Weights of a small image super-resolution model.
Model: activation relu, depths [9].
Training: soap at rate 0.0034, 15200 steps.
Data: trained on microscope photos of single blood and bone marrow cells, 194171 training examples, 5.0 epochs.
Rows from block 3, named by matrix and row number. Rows with one number belong to one channel. Each number is 128 + 24 x the weight over the matrix's rms, rounded and kept within 0 to 255. All counts start at 0.
# convs0: first 3x3 conv (model.blocks.3.convs.0.weight, 96x96x3x3), inputs 60-65, a 3x3 kernel for each
# convs1: second 3x3 conv (model.blocks.3.convs.1.weight, 96x96x3x3, transposed), outputs 60-65, a 3x3 kernel for each
convs0.18 [ 93 113 109 145 150 139 122 139 138 141 117 142 151 107 112 125 122 129 151 119 121  92 117 127  97 106 167  99 128 135 154 106  90 117 148 140 146  99 113 143 113 104 115 151 139 160 122 124 126 117 120 177 151 185]
convs1.18 [112  94 141 116 143 111 125 140 109 108 139 143 138 119 137 157 136 110 146 170 114 117 131 160 117  89 111 139 153 187 125 145 109 181  97 161 145  99 119 125 141 117 172 135  99 110 130  75 148 127  92 101 177 122]
convs0.19 [135 125 139 128 132 113 110 143 130 166 154  85 105 154 130 160 126  94 105 115 135 146 144 147 134 150 146  92 153  77 158 115 143 112 132 149 119 136 132 108 106  85  85 137 155 104 123 101 129 143 124 124 145 114]
convs1.19 [138 150 169 150 126 141 142 129 117 152  93 127 100 132 121 167 112 115 141 111 108 141 157  96  90 158 107 143 138 130 132 170  98 114 113 150 177 107 143 174 135 151 221  96  76  70 154 125 125  95 154 133 130 130]
convs0.20 [110 114 100 100 118  92 135 118 135  97 143 121 117 111 120 137 155 107 197 144 132 115 131 148 139 121  78 121 107  82 101 116 128 106 156 126 139 121  84 137 125 149  92 120 106 128 148  99  76 127 129 165 129 201]
convs1.20 [148 153 174 147 163 115 113 152 137 160 138 154 119 127  92 132 123 173 152  94 123 142  98 149 138 150  95 145 109 107 143 133 187 159 148 118 136  93 150  83 116  82 121 126 137 109 120  99 104 153 136 152 121 156]
convs0.21 [132 149 128 118 142 124 145 121  82 148 124 119 143 106 117 117 136 125 126 100  89 121 103 100 108 127  93 103 142 128  94 126 142 124 128 103 116 125 176 166 135 142 126 138 108 137 135 139 146 119 111 107 155  88]
convs1.21 [108 136 122  84 128 155 136 116 151 110 131 146 190 133  88 134 140 137 125 152 103 111 127 137  96 142 149 138 153 130  88 143 152 144 121 114 111 149 165 130 147 125 104 116 214 129 134  96 149 116 108 117 139 118]
convs0.22 [124 120 134 146 155 130 106 108 101  95 135 128 137 119 109 123 156 126 160 153 102 129 135 178  74 130 186 164 135 136 136  91 167 174 132 108 111 130 152  70 123 122 187 143  95 112 123 120 127 166 103 135 129 131]
convs1.22 [108 133 116 113 130 133 135 167 103 156 142 130 124 118 108 150 102 125 120 159 164 134 116 120 129 111 101 124  69 119 131 137 133 119 139  93 120 152 106  76 102 148  92 136 123 136 129 144 110  95  97 148 103 139]
convs0.23 [171  86 106 106 109 114 136 110  93 116 153 136 123 140 128 110 125 144 142 140  98 127 142 127 155 137 122 141 133 180 132 150 110  99 145  90 104 158 124 127 140 125 121 146 161 113 165 131 103 118 132 129 103 143]
convs1.23 [132 137  90 117 150 134 107 152 104 101 123 129 131  92 124 142 116 109 128 150 131 132  91 125 166  91 180 172 130 113 126 128 123 135 113 156 204 109 162 170 114 171 213 104 146  98 140 187 137 146 114 133 103 171]
convs0.24 [183 136 113 132 127 131 173 100 104 205 125 103 151  87 152 171 129 149 173 125  91 178 124 137 116 115 120  86 119 146 124 165 125 151 168  98 107 138 143 124 120  93 111 134 150 111 127 127  73 147 146 149 101 144]
convs1.24 [129 160 127 139 117 132 156 110 144 101 160 105 142  84 154  98 113 155 147 133 132 128 131 118 155 135 116 174 137 169 112 118 156  99 141 125 127 114  97 164 127  95 101 132 109 138 140 128 123 105 135 141 106 119]
convs0.25 [114 113 121 146 123 143 168 143 162  87 158 131 136  99 132 122 133 110 124 151 148 121 123 107 103  91 133 114 118 143 140 107 115 125 139 137 114 125 152 106 169 161 139 139 119  79 121 117 157 149 129 122 137 149]
convs1.25 [130 119  99 124 104 112 130 102 141 140 142 147 133 162 148 147 119 127 144 171 178  99 140 134 156 101 101 139  98 147 137 161 120  99 143 139 153 108  94 127 149 126  97 134 164  66 112 118 140 106  90 122 132 147]
convs0.26 [126 106 138 129  91 100 115 142 116 127 152 114 148 135 122  88  96 138 172 116 160 160 104 133 145 125 132  94 121 119 123 116 144 153 141  99 115 146 108 127  96 130  80 136 155 137 138 179 154  91 109 119 109 103]
convs1.26 [132 140 127 140 148 125 132 120  76 140 128 152 134 127 113 163 130 170 151 178 153 148 128 113  93 152 166 173 135 130 127 144 160 130 164 121 132 153 136 176 157  95 177  86 169 128 142 109 116 147 152 102 143 107]
convs0.27 [117 117 113 121 161 155 147 128 159 133 100 132 130 121 123 161 136 118 157  83 160 148 129 186 231  96 105 143 128 104 104 148 148  92 111 154 113 128 112 141 114 117 145 142 165  96  72 138  99 140 106 116  88 123]
convs1.27 [145 116 121 121 103 106 134 144 103 107 102 116 105 168 136 136 137  99 105 151  86 122 128 114 105 110  72 111 112 136 130 148 114  88 118 109 131  99 148 177 141 133 115 127 139  79 138 150 127 104 140 113 133 122]
convs0.28 [159 130 124 149 104 151 129 124 158 104 143 165 137 130 121  99 155 151 117 135  94  94 133 132 117 126 118 132  85 132 111 152 111  89 124 129 126 158 116  80 134 137 159  81 132 116  93 118 135  96 167 115 135 133]
convs1.28 [118 111 152 137 133 121 102 120 121  99 127 132 121 125 131 145 105 134 117 113 101 111 161 115 100 122 124 116 102 164 135 155 113  99 175 124 109 160  86 117 124 111  74  75 142 162 126 147 105 123 109 138 162 115]
convs0.29 [142 122 133 114 117 105 137 119 144 108 132 104 123 156 121 151 105  93  49  66  76 115 153 146  85 158 137 142 118 139 128 150 150  87 144 144 103 131 131 168 120 181 157 170 133 108 131 127 109 160 146 124 131 123]
convs1.29 [103 149 145 140 118 134 156 159 129 167 117 133 110 107 171 163  88 164  94 133 195 116 107 149 157 153 132 122 109 172 148 110 127 126 189 145 137 128 108 130 133 106 108 134 155 182 134 124 100 117 140 136 123 162]
convs0.30 [117 149 124 122 100 147 114 131 116  66 124 191 151  82 148  93  87 163 152 139 150  68 171 132  96 114  83 111 138 167 138  96 147 138 168  61 111 125 130 132 111 126 142 129 111 109 174 121 165 115 146 105 130 143]
convs1.30 [133 126 111 141 146 143 112 116 154 109 136 161 100 159 126 117 106 148 143  95 148 150 124 172  74  97 150 162 135 130 155 117 112 119 111 162 160 106 145 120 138 144 117 157 116 116 141 112  91 115 119 125  71 123]
convs0.31 [102 103 131  97 149 134 124 134 105 133 133 144 115 142 113 134 143  97 106  95 129 105 137 154 128 113 148 115 166 139 127 155 141 159  93 102 110 119 113 145 139 106 157 115 146  88 109  85 176 138 104 101 118 142]
convs1.31 [112 105 147 125 109 153 113 133 126 110 138 132 123 112 146 116 122 137  78 104 119 105 119 126 113 144 144 139 144 122 137  95 138 123 111 130  87 151 169 153 127  81 165 173 117 175 163 183 131 141  86 143 151 186]
convs0.32 [ 90 114 138  78 135 121 110 148 170 114 129 132 112 156 144 149 122 166 128 129 119 154 151 112  79 133 133  82  95 115 145 144 120 133 109 117 135 148 122 110 131  83  82 147 121 119 123 141 108 122  90 119 109 112]
convs1.32 [ 87 137 144 150 151 121 155 115 133 117 125 140 129 115 147 140 139 148  98  87 128 146 103  85 114 134 129 119 153 126 144 148 115 130 117 113 112 104 183 133 116 148 121 136 147 190 142 156 132 120 166 111 115 138]
convs0.33 [140 127 131  90  91 144  77 116 116 150 161 158 119 137 160 105 104 164  85 144 119 115 141 117  92 142 123 142 120 104 116 131 141 136 120 147  76 150 156  95 113 138 147 166 121 101 124 129 144 175 102 114 162  98]
convs1.33 [124 155 167 137 147 155 150 107 135 142 162 114  79 134 122 150 103 158 132  98 159 163 113 102 184 124  97 136 134 119 120 120 135 161 159 133 146 148 135 154 139 142 168 130 141 134 106 121 144  96 118 148 130 114]
convs0.34 [155 116 121 120 109 141 118 137 125 191  97 100 122 132 111 146 155  79  83 119 127 117 121 171 112 126 115  97 117 137 163 136 147 105  81  84 106 103 161 107  99  90 104 133 126  99 126  94 144 134 116 135  89 131]
convs1.34 [128 103 133 122 157 165 117 170 127 146 118 139  88 145  99 120 141 116 118 108 116  91 140 162 145  93 141 159 125 156 114 115 109 139 132 139  74  99 113 155 128 107 125 170 134 101 147 117 138 163 119  96 112 107]
convs0.35 [ 89 169 168 158 147 102 130 132 119 160 141 166 127 125 114 104 110  76  96 123 139 145 166 137 112 132 132 129 120 166  81 125 161 182 157 137 102 139 148 113 114 129 133  90 156 123 134 109 140 140 118  97 104 127]
convs1.35 [147 125 140 124 103 128 145 109 120 155 100 134 140 141  93 131 122 120 142 127 144 120 158 148 140 114 117  89 113 139 130  92 129  91 130 123 115 141 120 132 171 117 148 151 139 110 126 130 139 113 112 170 145 121]
convs0.36 [135 110 146 124 131 145 125 121 138 182 130  99 184 102 121 133 114  88 116  88 120 112 150  85 173 118 127 108 125 149 141 127 110 148 123 127 122  72 121 155  99 114 125  94 133 100 117 139 129  89 122 102 137 124]
convs1.36 [133 141 153 155 113 118 122 111 135  88 120 128  84 133  98 105 131 122 119 120 112 140 117 143 130 201 145 122 123 131 124 131 148 135 133 114 124 149 117 164 131 109 159 136  77 148  96 105 144 122 121 122  78 121]
convs0.37 [188 106 103 102  96 169 171 140 107 119 107 139 117 122 126 140 127 124 119 149 118 103 141  98  82 114 136 123 145 113 101 118 117 118 145 116 123 173  85 149 110 111  96 103 117 121 125 120 119 182  69  89 137 132]
convs1.37 [151 125 131 120 142 146 131 115 117 151 104 115 124 123 134 121 113 165 142 147 170 140 106 109 180 111 111 131 101 133 123 127 149 170 114 117 146 164 159 166  84 116 176 172  99 109  98 138 173 137 115 148 138  81]
convs0.38 [138 121 128 167 140 125  97 133 135 114 138 133 126 129 118 145 132 107 120 103 142 140 141 147 144 151 124 117 129 124  88 131 105 149 108 124  77 131  97  89 123 136 130 124 116 162 164 119 114 164 160 113 120 164]
convs1.38 [115 155 163  92 146 161 141 153 124 138 139 131 128 115 143  95 141 155 100 130 140 100 137 138  85 130 131 167 122 114 147 170 129 108 143 110 121  89 109 155 110 135 171 141 145  88 120 137 135 123 145 103 102 117]
convs0.39 [117 158 151 140 107 127 113 102 112 107 113 128 135 147  83 124 113 155 106 142 230 134 145  90 201  63  89  96 114 116 128 170  81 154 132 133 130 132 124  97 139 113 171 171  84 147 126 103 156 111 135 125 148 156]
convs1.39 [109 141 113 151 132 151 101 138  78 128 143 125 121 155 125 139 119 141 198 174 104 144 112 128  40 136 138 122 116 118 137 120 125 114  81  91 161  73  90 130 122 130 163 168 166  47  94 116 139 142  88 113 127 124]
convs0.40 [122 133 131 139 135 132 166 151  60 154 147  65 187 104 127 130 134 125 144 117 151 130 109 119 166 144  96 122 170 142 152  89 106 117  80 141 113 140  95 114  98 175  95 178 168 180 126 145 121 136  93  87 132 127]
convs1.40 [138 132 108 114 110 154 143 158 120 121 111 123 106 122 101 140 145 105 129 114 120 150 144  99  92 104 144 171 145 143 113 165 103 111 107 113  75 117 182 110 132 141 130 145 125 121 149 132 150 124 137  96  81  60]
convs0.41 [137 130 145 102 143 109 141 117 127 141 126 119  92 159 110 123 117  91 141 123 152 142 155 134  98 142 152 173 156 125 119 159 178 105  90 138 132 168 171 148 136 128 137 106 126 145 133 122 126 143 144 149 156 125]
convs1.41 [123 128 139 120 111 112  86 110 170 116 114 105 118 105 149 125 206 114  68 113 106 151 109 116 198 105 157 123 109 127 117  91 162 149 154 109 116 100  99  98 153 106  74  76 108 132 127 145 119 153 148 160 141 101]
convs0.42 [117 113  59 154 122 100 149 144  93 149 100 114 104 132 110 164 126 137 153 153 139 123 108 146  95  94 130 127 137 119 136 116 125 165 133 121 164 119 153 143  71  94 136 103 112 138 149 131 130 128 135  89 104 108]
convs1.42 [ 89 104 101 150 118 143 124 137 107 133 110  85 113 115 122 163 173 103 125 100 172 102 160 160  75 120 115 115 135 105 119 115 151 132 130 129 150 113 158 151 122 132 152 103 158 124 182 111 113 123 156 131 105 144]
convs0.43 [106 160 127 114 126 140 149 137 168 152 129 100 134 147 111 125 104 140 147 116  89 102 120 125 100 138 125 115 131  91 119 130 133 175 156 133 164 129 128 109 134 127  89 160 148 162 155 163 135 164 110 113 132 122]
convs1.43 [147 117 154 115 143 172 130 106 123 144 128 150 132 105 113 141 126  91  74 100 115 162 169 196 101 123 153 131 118 128 140 128 106 148 119 125 149 178 160 103 169 167  87 140 195 147 128 196 147 102  86 116 137 101]
convs0.44 [142 156 150 123 168  95 117 105  81 145 138 159 126 128  92  85 125  96 142 147 131 141 177 101 138 101 167 130 145 117 157 147 195 147 122  86 157 117 138 101 138 134  96 100 142 136 127 149 127 108  96 160 146 130]
convs1.44 [157 155 140 117  89 151 143 124 111 139 128 180 182 132  55 152 103 145 134 141  71 143 115 150 109  79 120 175 143 122 101  96 141  91 117  74 112 144 150 122 116 142 130 141 128 165 148 190 139  90 144  90 137 100]
convs0.45 [139 135 101 130 131 114 120 122 118 144 102 140 116 164  85 112 135 142 140 108 131 122 121 125 117 132 140 113 152 141 130 141 135 188 136 197 102 153 133 135 140 139  86 152 106  80 115  88  97 147 155 129 153 139]
convs1.45 [139 106 117 138 118 110 165 140 123 141 144 144 105 145 175 141 121 107 115 143 147 149 127  81  91 129 112 102 137 130 126 119 129 122 126 139 128 144 156 148 150 139  86 137 192 115 162 114 104 146 158 147 121 100]
convs0.46 [191 188 184  85  92 108  96  98 106  95 109 130 100 104 128 154 154 104 107 112 155 136 122  99 121 127 115 161 161 117 126 111 123  84  84 119 111 119 126 115 131 102 154 114 147 127 106 118 164 147 149 122 153 137]
convs1.46 [179 158 150 117 163 147 139 106  96 144 123 152 150 154  99 120 143 155 125 132 120 150 123 146 118 138 117  96 152 145 126  91 121 130 140 104  52 113  66 150 126 113 141 131 114 195 130 170  78  92 114 117 156 130]
convs0.47 [137 127 112 155 137 137 171  94 169 107 164 115 143  69 135 157 125 124  81 105 150 128 136 147 195 127 164 123 138 119 146 139 135 123 107 120  81 130 137 130 135 131 146 161 127 116 147 169 135 101 138 112 138 113]
convs1.47 [105 128 123 130 131 119 131 138 112 125 130 102 153 159  98 151 123 137 114 123 108 108 122 122  66 125 176 130 138  86 113 135 122 103 134 143 103 114 119 116 125 133 163 108 143 136 171 179 155 127 130  94 151 149]
convs0.48 [150 128 139 111 109 112  84 123 103  99 106 137 136 117 111 117 110 101 118 128 146 124 124 121 130 130 132 173 126 123 129 135 136 151 105 128 130 150 132 147 119 105 111 109 116 130 135  81  99 131 139 100 111 115]
convs1.48 [137 146 109 118 144 117 136 130 118 112 124  95 146 134 131 156 122 144 105 113 146 129 131 124 212 133 122 134 139 126 107 127 116 125 129 140 110 157 159 119 145 119 132 131 103 121 155 134 111 142 137 133 126 138]
convs0.49 [120 133 156 124 147 139 138 127 136 144 101 130 161 120 107 133 147 124  75 163 160 116 130 144 151 113 139 142 137 152 134 110 104 140 146 136 146 126 114 150  93 110 153  98 105 100 117 131 115 134 115 118 131 174]
convs1.49 [121 104 141 124 116 165 136 153 152 108 126 108 136 133 124 148 132 140 131 146 133 113 120 147 115 133 134 109 117 114 167 128 155 125  99  93 141 155 132 174 164 167 169 169 129 133 108 160  88 137 151 118 117 132]
convs0.50 [133 180 144 157 109 114 154 146 139 142 125 153 115 137 132 125 149 114 208 110 119 136 117 117 145 118 157  95 163 144 128 118  97 132 118  76 102 117 109 106 100 127 132 134 118 150 105 122 126 146 148 117 112 136]
convs1.50 [115 139 112 119 106  94 145 122 128 116 132 113 140 139 183 134 122 121 128 151 160 141 139 108 156 173  86 109 139 129 149 115 142 141 113 140 101 170  91 136 126 144 131 155 110 125  96 172 102 147 139 127 115 135]
convs0.51 [ 91 144 179 132 128 130 181 145 101 143 102 139 112 118 126 107 166  86 107 102 128 117 127 136  94 117 119  95  98 182 157 164 135 146 168 115 181  94 137 106 132 128  93 116  97 147 126 131 118 116 139 134 140 151]
convs1.51 [120 142 114 131 145 140 111 127 136 115 106 140 110 133 167 160 143 106 107  97  82 118 141 120 108 146 132 162 105 130 146 106 131 111 154 143 149 131 146 119 169 159 139 145  80 147 161 151  99 132 128 163 146 135]
convs0.52 [120 139 122 102 132 119  94 119 109 145 119 138 107 146 129 159 123 130 103 114 127 111 137 131  72 137 150 104 111  92 113 122 127 127 139 115 170 101 122 120 130 118 147 137 143  94 164 114 107 167 137  92 167 117]
convs1.52 [102 168 146 161 147 115 130 145 148 115  98 141 128 139 136 104 158 147 118 119 148 108 120 143 120 103 149 135 115 140 116 171 142 141 127 137 110 114 140 142 166 145 150 157 138 130 131 132 106 128 119 125 105 166]
convs0.53 [143 133 150 142 116 109 127 112 104 105 124 118 126 112 116 167 122 104 147 140  99  95 175 134 124 182 102 121  50  95 109 169 133 147 122  94 133 145 106 113 150 121  75 121 141 139 129  99 152 118 125 101 140  94]
convs1.53 [146 157 152 138 123 110 148 123 117 117 124 109 134 163 139 103 128 119 107 103 153 126 101 128 166 116 136 170 114 164 125 119 114 111 173 140  98 163 127 147 106 118  99  95 167 167 108 108 129 125 107 122 130  89]
convs0.54 [120 133 128 152  97 135 122 104 138 142 126 131 119 141  76 136 164 109 104  94 188 130 114 148 101 123 146 163 134 140 146 119 121 146  84 111 116 141 129 112 154 139 161 144  92 162 137 139 155 124  80 107 139  83]
convs1.54 [124 119  91 158 121  93 120 178  98 138  87 106 149 128 142 171 133 129 179 110 145 117 126 126 132 124 164 166 167 129 182  86 140 130 130 120 116 171 144  88 105 146  85 113 169 167 132 130 157  99 112 134 121  74]
convs0.55 [129 103 150 112 127 108 110 122 155 129 126 104 105 116 121 111 126 127 106 149  88 155 127  92 117 137 229 143 115 103 130 135 126 126 133 151 143 170 155 126 119 120 134 166 139 152 138 183 138 114 110 119 119  81]
convs1.55 [ 81 125 167 120 122 146 131 124 117 127 127  95 133 144 143 114 146 110  52  75 150  90 156 120 198 127 135 121 162 125 136 100 140 158 138 158 138 123 147 137 108 170 118  85 125 199 175 121 121 123 124 112 135 133]
convs0.56 [116 173  97 133 124 113 138  97  86 149 115 125 159 102 152 104 133 122 104 117  65 124 134 110 129 143 212 143 146 144 111 123 117 140 132 117  96 115 131 111 131 131 135 139 107 172 124  96 110 122  65 196 190 178]
convs1.56 [147 146 122 125 102 103 132 114 136 116 115 139 146 124 136 157 153 148 166  85 116 147 142 124 114 110 155 119 118 122 127 131 122  84 106 107 108 103  90 104 115 107  97 120  95 102  90 113 135 134 115 104  89  89]
convs0.57 [119 123 142 122 110 147 133 124 105 149 112 116 162  99 138 116  89 137 136 160 143 128 119 105 141 133 109 120 108 146 123 109 139 126 146 115 116 109 130 132  99 123 112 113 100 128 137 114 142 111 164 170 133 109]
convs1.57 [115 153 144 128 141 101 129 118 129 155 151 135 110 135 135 144 120 135 129 171 107 150 119 125 104  90 104 175 148 104 116 161 129 108 143 103 129 130 132 123 177 124 104 164 147 152 141 112 113 129 113 168 107 136]
convs0.58 [116 121 150 120 141 134 108 127 151 124 126 107 113 147 109 113 126 111 105 116 142 108 117 127 135 152  86 107 142 182 151 113  93 126 144 137 122 131 124 159 137 124 147 132 120 128 139 119 144 149 105 137 117 119]
convs1.58 [103 154 114 112 116  99 129 127 113 142 118 155 104 135 110 159 138 121 157 110 147 129 125 150 147 134 151 140 104 108 156 173 150  83 137 187 140 161 115 111 140 122 135 102 130 119 115 126 144 114  88  99 138 162]
convs0.59 [120 119 139 130 131 104 144 136 152 175  89 169 123 125 125  89 176 108 158 147 144 127 125 123 108 105 124 136 153 144 160  76 115 131 139 140 135 136 130 127  95 131 130 117 157 145 138 133 132  92 111 174 126 151]
convs1.59 [153 114  97 143 141 107 122 107 135 149  96 152 111 156 123 136 116  90 105 152 126 146 156 140 136 100 136 130 155 114 148 141 103 181 118 132  84 116 159 140 153 101  90  91 133 116 155 183 135 155 123 135 114 110]
convs0.60 [110 118  82 111 143 125 132 124 107 104 124 101 106 119 166 139  71 106 108  80 115 112 125 153 108 141 131 127 135 150 127 110 140 171 128 165 175 138 130 149 113 149 155 139 115 146 116 150 125 126 126 110 125 138]
convs1.60 [120 131 151 136 121 127 114 130 111 128 116  95 109 130 119 111 140 125 104 147 111 120 134 121 111 157 106 165 143 158 104 129 131 147 126 105 144 134 149 141 124 107  74 124 127 136 129 146  93 141 151 149  62 108]
convs0.61 [113 132 128 105 152 154 129 122 129 142 125  80 142 144  92  71 150 109 122  54 128 140 119 140 157 145  89 107 124 114 161 135 130 116 176 154 106  99 126 132 127 133 158 181 113  94 160 139 139  92 142 144 127 126]
convs1.61 [137 123 130 130 103 139 133 110 131 115 121 134 167 121  93 129 147 122 122  92 161 122 122 120 133 170 183 101  97 152 144 144 122 166 106 122 171 130 149  95  92 102 165 170 156 141 119  87 135 145 142 119 142 164]
convs0.62 [126 121 103 118 152 110 111 118  86 106  97 105 129 102 121 129 165  61  98 127 119 132 102 147  86 100 140 139 102 113 138 112 129 104 151 137 148 158 102 115 117 153  92 141 139 203 141 145 132 118 134 142 173 149]
convs1.62 [116 141 148 142 118 142 135 101  85 124 128 100 132 140  81  98 146 137 111 153  80 124 125 135 161 126 131 122 140 143 131 119 124 120 145 149  84 123 154 138 126 154 136  86 131  99 112 137 143 122 151  99 136 114]
convs0.63 [122 129 108 126 152 124 134 159 141  86 151  71 165 133 126 195 138  74 134 134 140 131 158 147 129  79 130 109  91 127 118 139 105 153 147  64 110 142 108 120 112 118  89 148 205 176 112 139 136 106 132  94 108 126]
convs1.63 [125 121 163 168 113 102 169 130 158 105 144  99 129 108 118 136  95 125  82 141 171 169 150 153 145 139 176 126 147 126 154 129 143  76 159 149  81 135 121 155 158 142 129 130 141 120 128  86 118 134 125 146 134 130]
convs0.64 [112 179 134 139 128 116 131 145 126 126 175 149 123 147 121 121 138 114 144  88  94 111 124  94 114 110 137 142 115 115 130 136 133 103 156 150 146 147 128 157 136 145 187 105 166 115 106 147 124 150  97 130 136 125]
convs1.64 [150 172 139 148 149 150 117 105 197 173 132 108 105 151 148 105 151 143 159 161 198 116 113 121 153 123 169 150 136 125 135 132 124 130 126  95 140 143 134 151 119  96 138 116 116 170 137 146 119 128 118 117 151 178]
convs0.65 [ 81 147 120 121 112 141 133 123 120 152 125 123 109 104 147 138 129 148 114 130  87 118 153 112 131 156 116  85 136 130 131 106 110 142 146 166 112 138  96 149 139 112  88 110 124  90 135 138  98 104 135 147 163 170]
convs1.65 [140 123  94 113 116 152 137 119 122 136  94 143 118 139 156 144 162 136 169 116  91 112 140 135 135 118  81 146 136  80 124 106 132  88 115 132 124 147 133 136 117 138 153 133 116  89 125 113 125 143 149 138 163 172]
convs0.66 [135 115 141 112 121 156  94 144 138  86 102  96 139 141 123  98 139 119 150 117 146 124 143 123 201 154 104  81 147 113 130 102  68  91 171 138 161 138 144 103 142 171 152 141 119 131 124 139 141 141 141 111 119 126]
convs1.66 [163 143 183 113 150 140 121 145 111 120 124 180 136  97 150 129 140 122 128 121 145 111 139 151 110 142 107 126 148 155 143 104 125 147 101 149 188 120 124 142 112 132 202 153 114 115 116 105 129 142 130  62 164 125]
convs0.67 [147  93  94 135 133 100 105 141 153 120  86  97 128 140 133 152 155 119 139 120 107 113 115 146 115 113 128 126 156 101 110 109 138  98 107 127 167 111 169 100 122 162 128  82 122 139 155 168 139 148 126 147 130 182]
convs1.67 [111 136  87 162 140 108 115 133 174 132 124 124 138 157 132 127 134  97  97 130 180 129 157 149 136 115 130 116 149 133  86 128 142 111 143 115 139 137 146 109 152 145  86 130 151 121 118 130 141 136  94 141  81  85]
convs0.68 [160 147 141  99 110 125 113 148 163 102 110 115 114 174 125 143  95 127  80 150 148 143  72 105 160 113 130 100  67 132 147 121 114 142 127 120 165 104 157 141 140 133 141 115 102 111 139 146 150 128 135 171 134 162]
convs1.68 [114 132 171 163 132 126 125 125 104 137 135  93 131  98 140 118 143 140 150 111  93 167 109  96 114 131 135 125 143 128 142  94 136 149 161 150 106 109 104 166 123 129  69 140  99  73 112 131 136 135 123 120 100 159]
convs0.69 [135 158 103 124 106 117 142 116 128 119 139 112 138 136 122  75 164 129 169 103 102 131  97 128 115 101  65 100 160 136  84 123 176  97 123 132 142 152 166 138  95 112 166 113 109 174 149 176 123 144 116 128 110 215]
convs1.69 [150 137 134 121 112 125 164 138 169 136  77 110 135 134 133  98 121  73 142 152 160 108 109 146  96 133  67 126 172 156  86  87 127 166 113 141 103 123 156 123 132 124  57 116 164  83 147 143 102 144 133 129 129  71]
convs0.70 [119 142 118 119 146 163 110 141 129 159 120 157 189 120 110 110 108 143 214 169 118 195 143 130 147  64 120 108 127 154 105 142 149 125 119 109 137  82 111 110  99 130  79 137 155  85 140 106 147 118 151 144 112 115]
convs1.70 [101 122 141 135 112 109 137 127 123 106 106 157 120 132 108 106 144  79 107 183 145 117 118 106 105 123 156 138 146 135 102 109 129 112 126 142 175 119 150 128 142 139 138 111 104 162 137 119 117 104 110 135 105 138]
convs0.71 [114  92 183 100  94 151 140 149 150  89 157 140 117 145 152 146 109 129 108 143 174 154 125 136 171 170  92 122 114 123 146 148 105 145 151 150  95 100 130 146 119 111 106 115 120 123 154 123 169 120 142  91 154 150]
convs1.71 [115  92 114 106 151 174 130 190 126 140 137 126  83 147 134 142 126 150 213 129 114 170 151 109 171 164 148 124 127 119 119 121 120 104  92 107 150  86 126 170 134 120 155 123 137 110  90 133 127 140 127 123 170 143]
convs0.72 [107 141 124 145 151 109 136 137 113 154 117 153 119 147 114 125  76 182 122 138 125 125 111 119 118 132 130 107 149 107 142 108  97 160 122 132 156  75 122 168 121 137 166  93 115 100 128 130 170 116 141 134 129 158]
convs1.72 [164 128 125  99 115 125 115 162 127  93 160 144 113 147  81 104 101 153 155 117 125 136 146 137 132 148 169 127 126 119 145 130 111 105 168  87  98 153 111 137 110 125  81 111 155 145 137 113 115 133 111 118 188 109]
convs0.73 [123 128 122 104 121 116 169 176 113 115 114 150 132 138  82 139 130 124 159 180 118 135 114 128 119 122 115 130 147 115 147 122 148 135 115 159 177 137 144 124 158 139 136 106 111 126 134 128  95 151 154 153 129 144]
convs1.73 [169 132  98 129 123 121 128 132 117 121 181 102 134 120 162 117 129 100 180 108 134 157 125 118 111 107  87 121 170 125 124 147 121 162 147 137 135 103 168 130  93 118 134 149  92 125 132 133  85 150 112 184 147 141]
convs0.74 [165 149 132 112 124 161  98 123 119 135 131 149  99 125 122  94 170 119 121 106  81 107 132 122 191 118  97 154  94 125 128 163 131 108  59 106 116  83 134 139 106 119 167  89 129 108 200 125 121 161 164 132 142 103]
convs1.74 [111 165 138  91 138 168 121 116 144 123 105 182 132 130 154 138 115 123 150 125 156  97 130 137 147 127 153 126 169 120 134 138  85 127 139 117 123 183  79 121 156 128 109 193 126 150 123 135 116 133 148 115 115 114]
convs0.75 [144 138 160 152 152 182 103 126 115 149 153 175 120 102  84 172 126 157  92 131 171 108 105 143 126 111 119 102 130 117 131 134 167 132 114 114 100 108 123  79 150 146 118 136 114 102  76 133 143 156 130 133 156 155]
convs1.75 [158 153 144  98  91 146 116 146 144 149 125  73 136 158 157 131 103 164 207 143 119 143 131  99 125 132 115 121 119 137  94 120 158 161 158 158 152 104 163 116  94 136 101 141 118  81 136 151 100 102 135 115 153 169]
convs0.76 [ 93 118 161 165 113 153 122 102 119 127 141 125 115 120 108 145 138 149 144 122 117 149 145  95 106 128 159 130 130 123  99 142 145 169 138 108 121 157 162 131 139 114 117 107 123 196 103  86 153 131 147 140 150 106]
convs1.76 [140 104 116 109 118 126 136 109 153 134 145 112 137 118 109 126 129 115  94 133 122 117 101 104 154 111 122 135 141  81 118 131 159 123 150 126 105 133 113 134 143 150 110 136 150 118 157 102 130 142 102 129 163 142]
convs0.77 [117 132 158 114 133 122 112 104 107 108 110 128 115 106 129 146 112 129 148 154  69 120 102 107  58  47 165 169 107  98  84 134 131 150 163 112 106 127 162 117  97 133 127 148  96 140 172 110 130 129 130 138 132 152]
convs1.77 [ 93 148 121 124 120 144  88 120 127 115 140 144 165 115 138  77 130 130 102 136 121 137 125 126 127  82  91 146 137  95  94 123 184 214 158  79 164 110 153 133 114 175 181 175 162 113 164  97 135 107 161 120  77  98]
convs0.78 [131 108 112 145 141  98 139 157  70 117 104  99 138 134 119 114 113 176 138 106 122 150 127 153 101 145 131 170 114  85 111 143  96 106 125 139 122 150 129 125 128 140  95 123 120 174 141 121 162 103 169 136 118 112]
convs1.78 [151 125 114 104 121 113 112 122 154 109 133 113 129 139 118 109 153 125 112 101 132 128 106 128 150 143 109 143 143 167 134 136 110 174  94  72  80 153 111 116  93  94 118  97 122 124 108 157 106 167  86 104 127  92]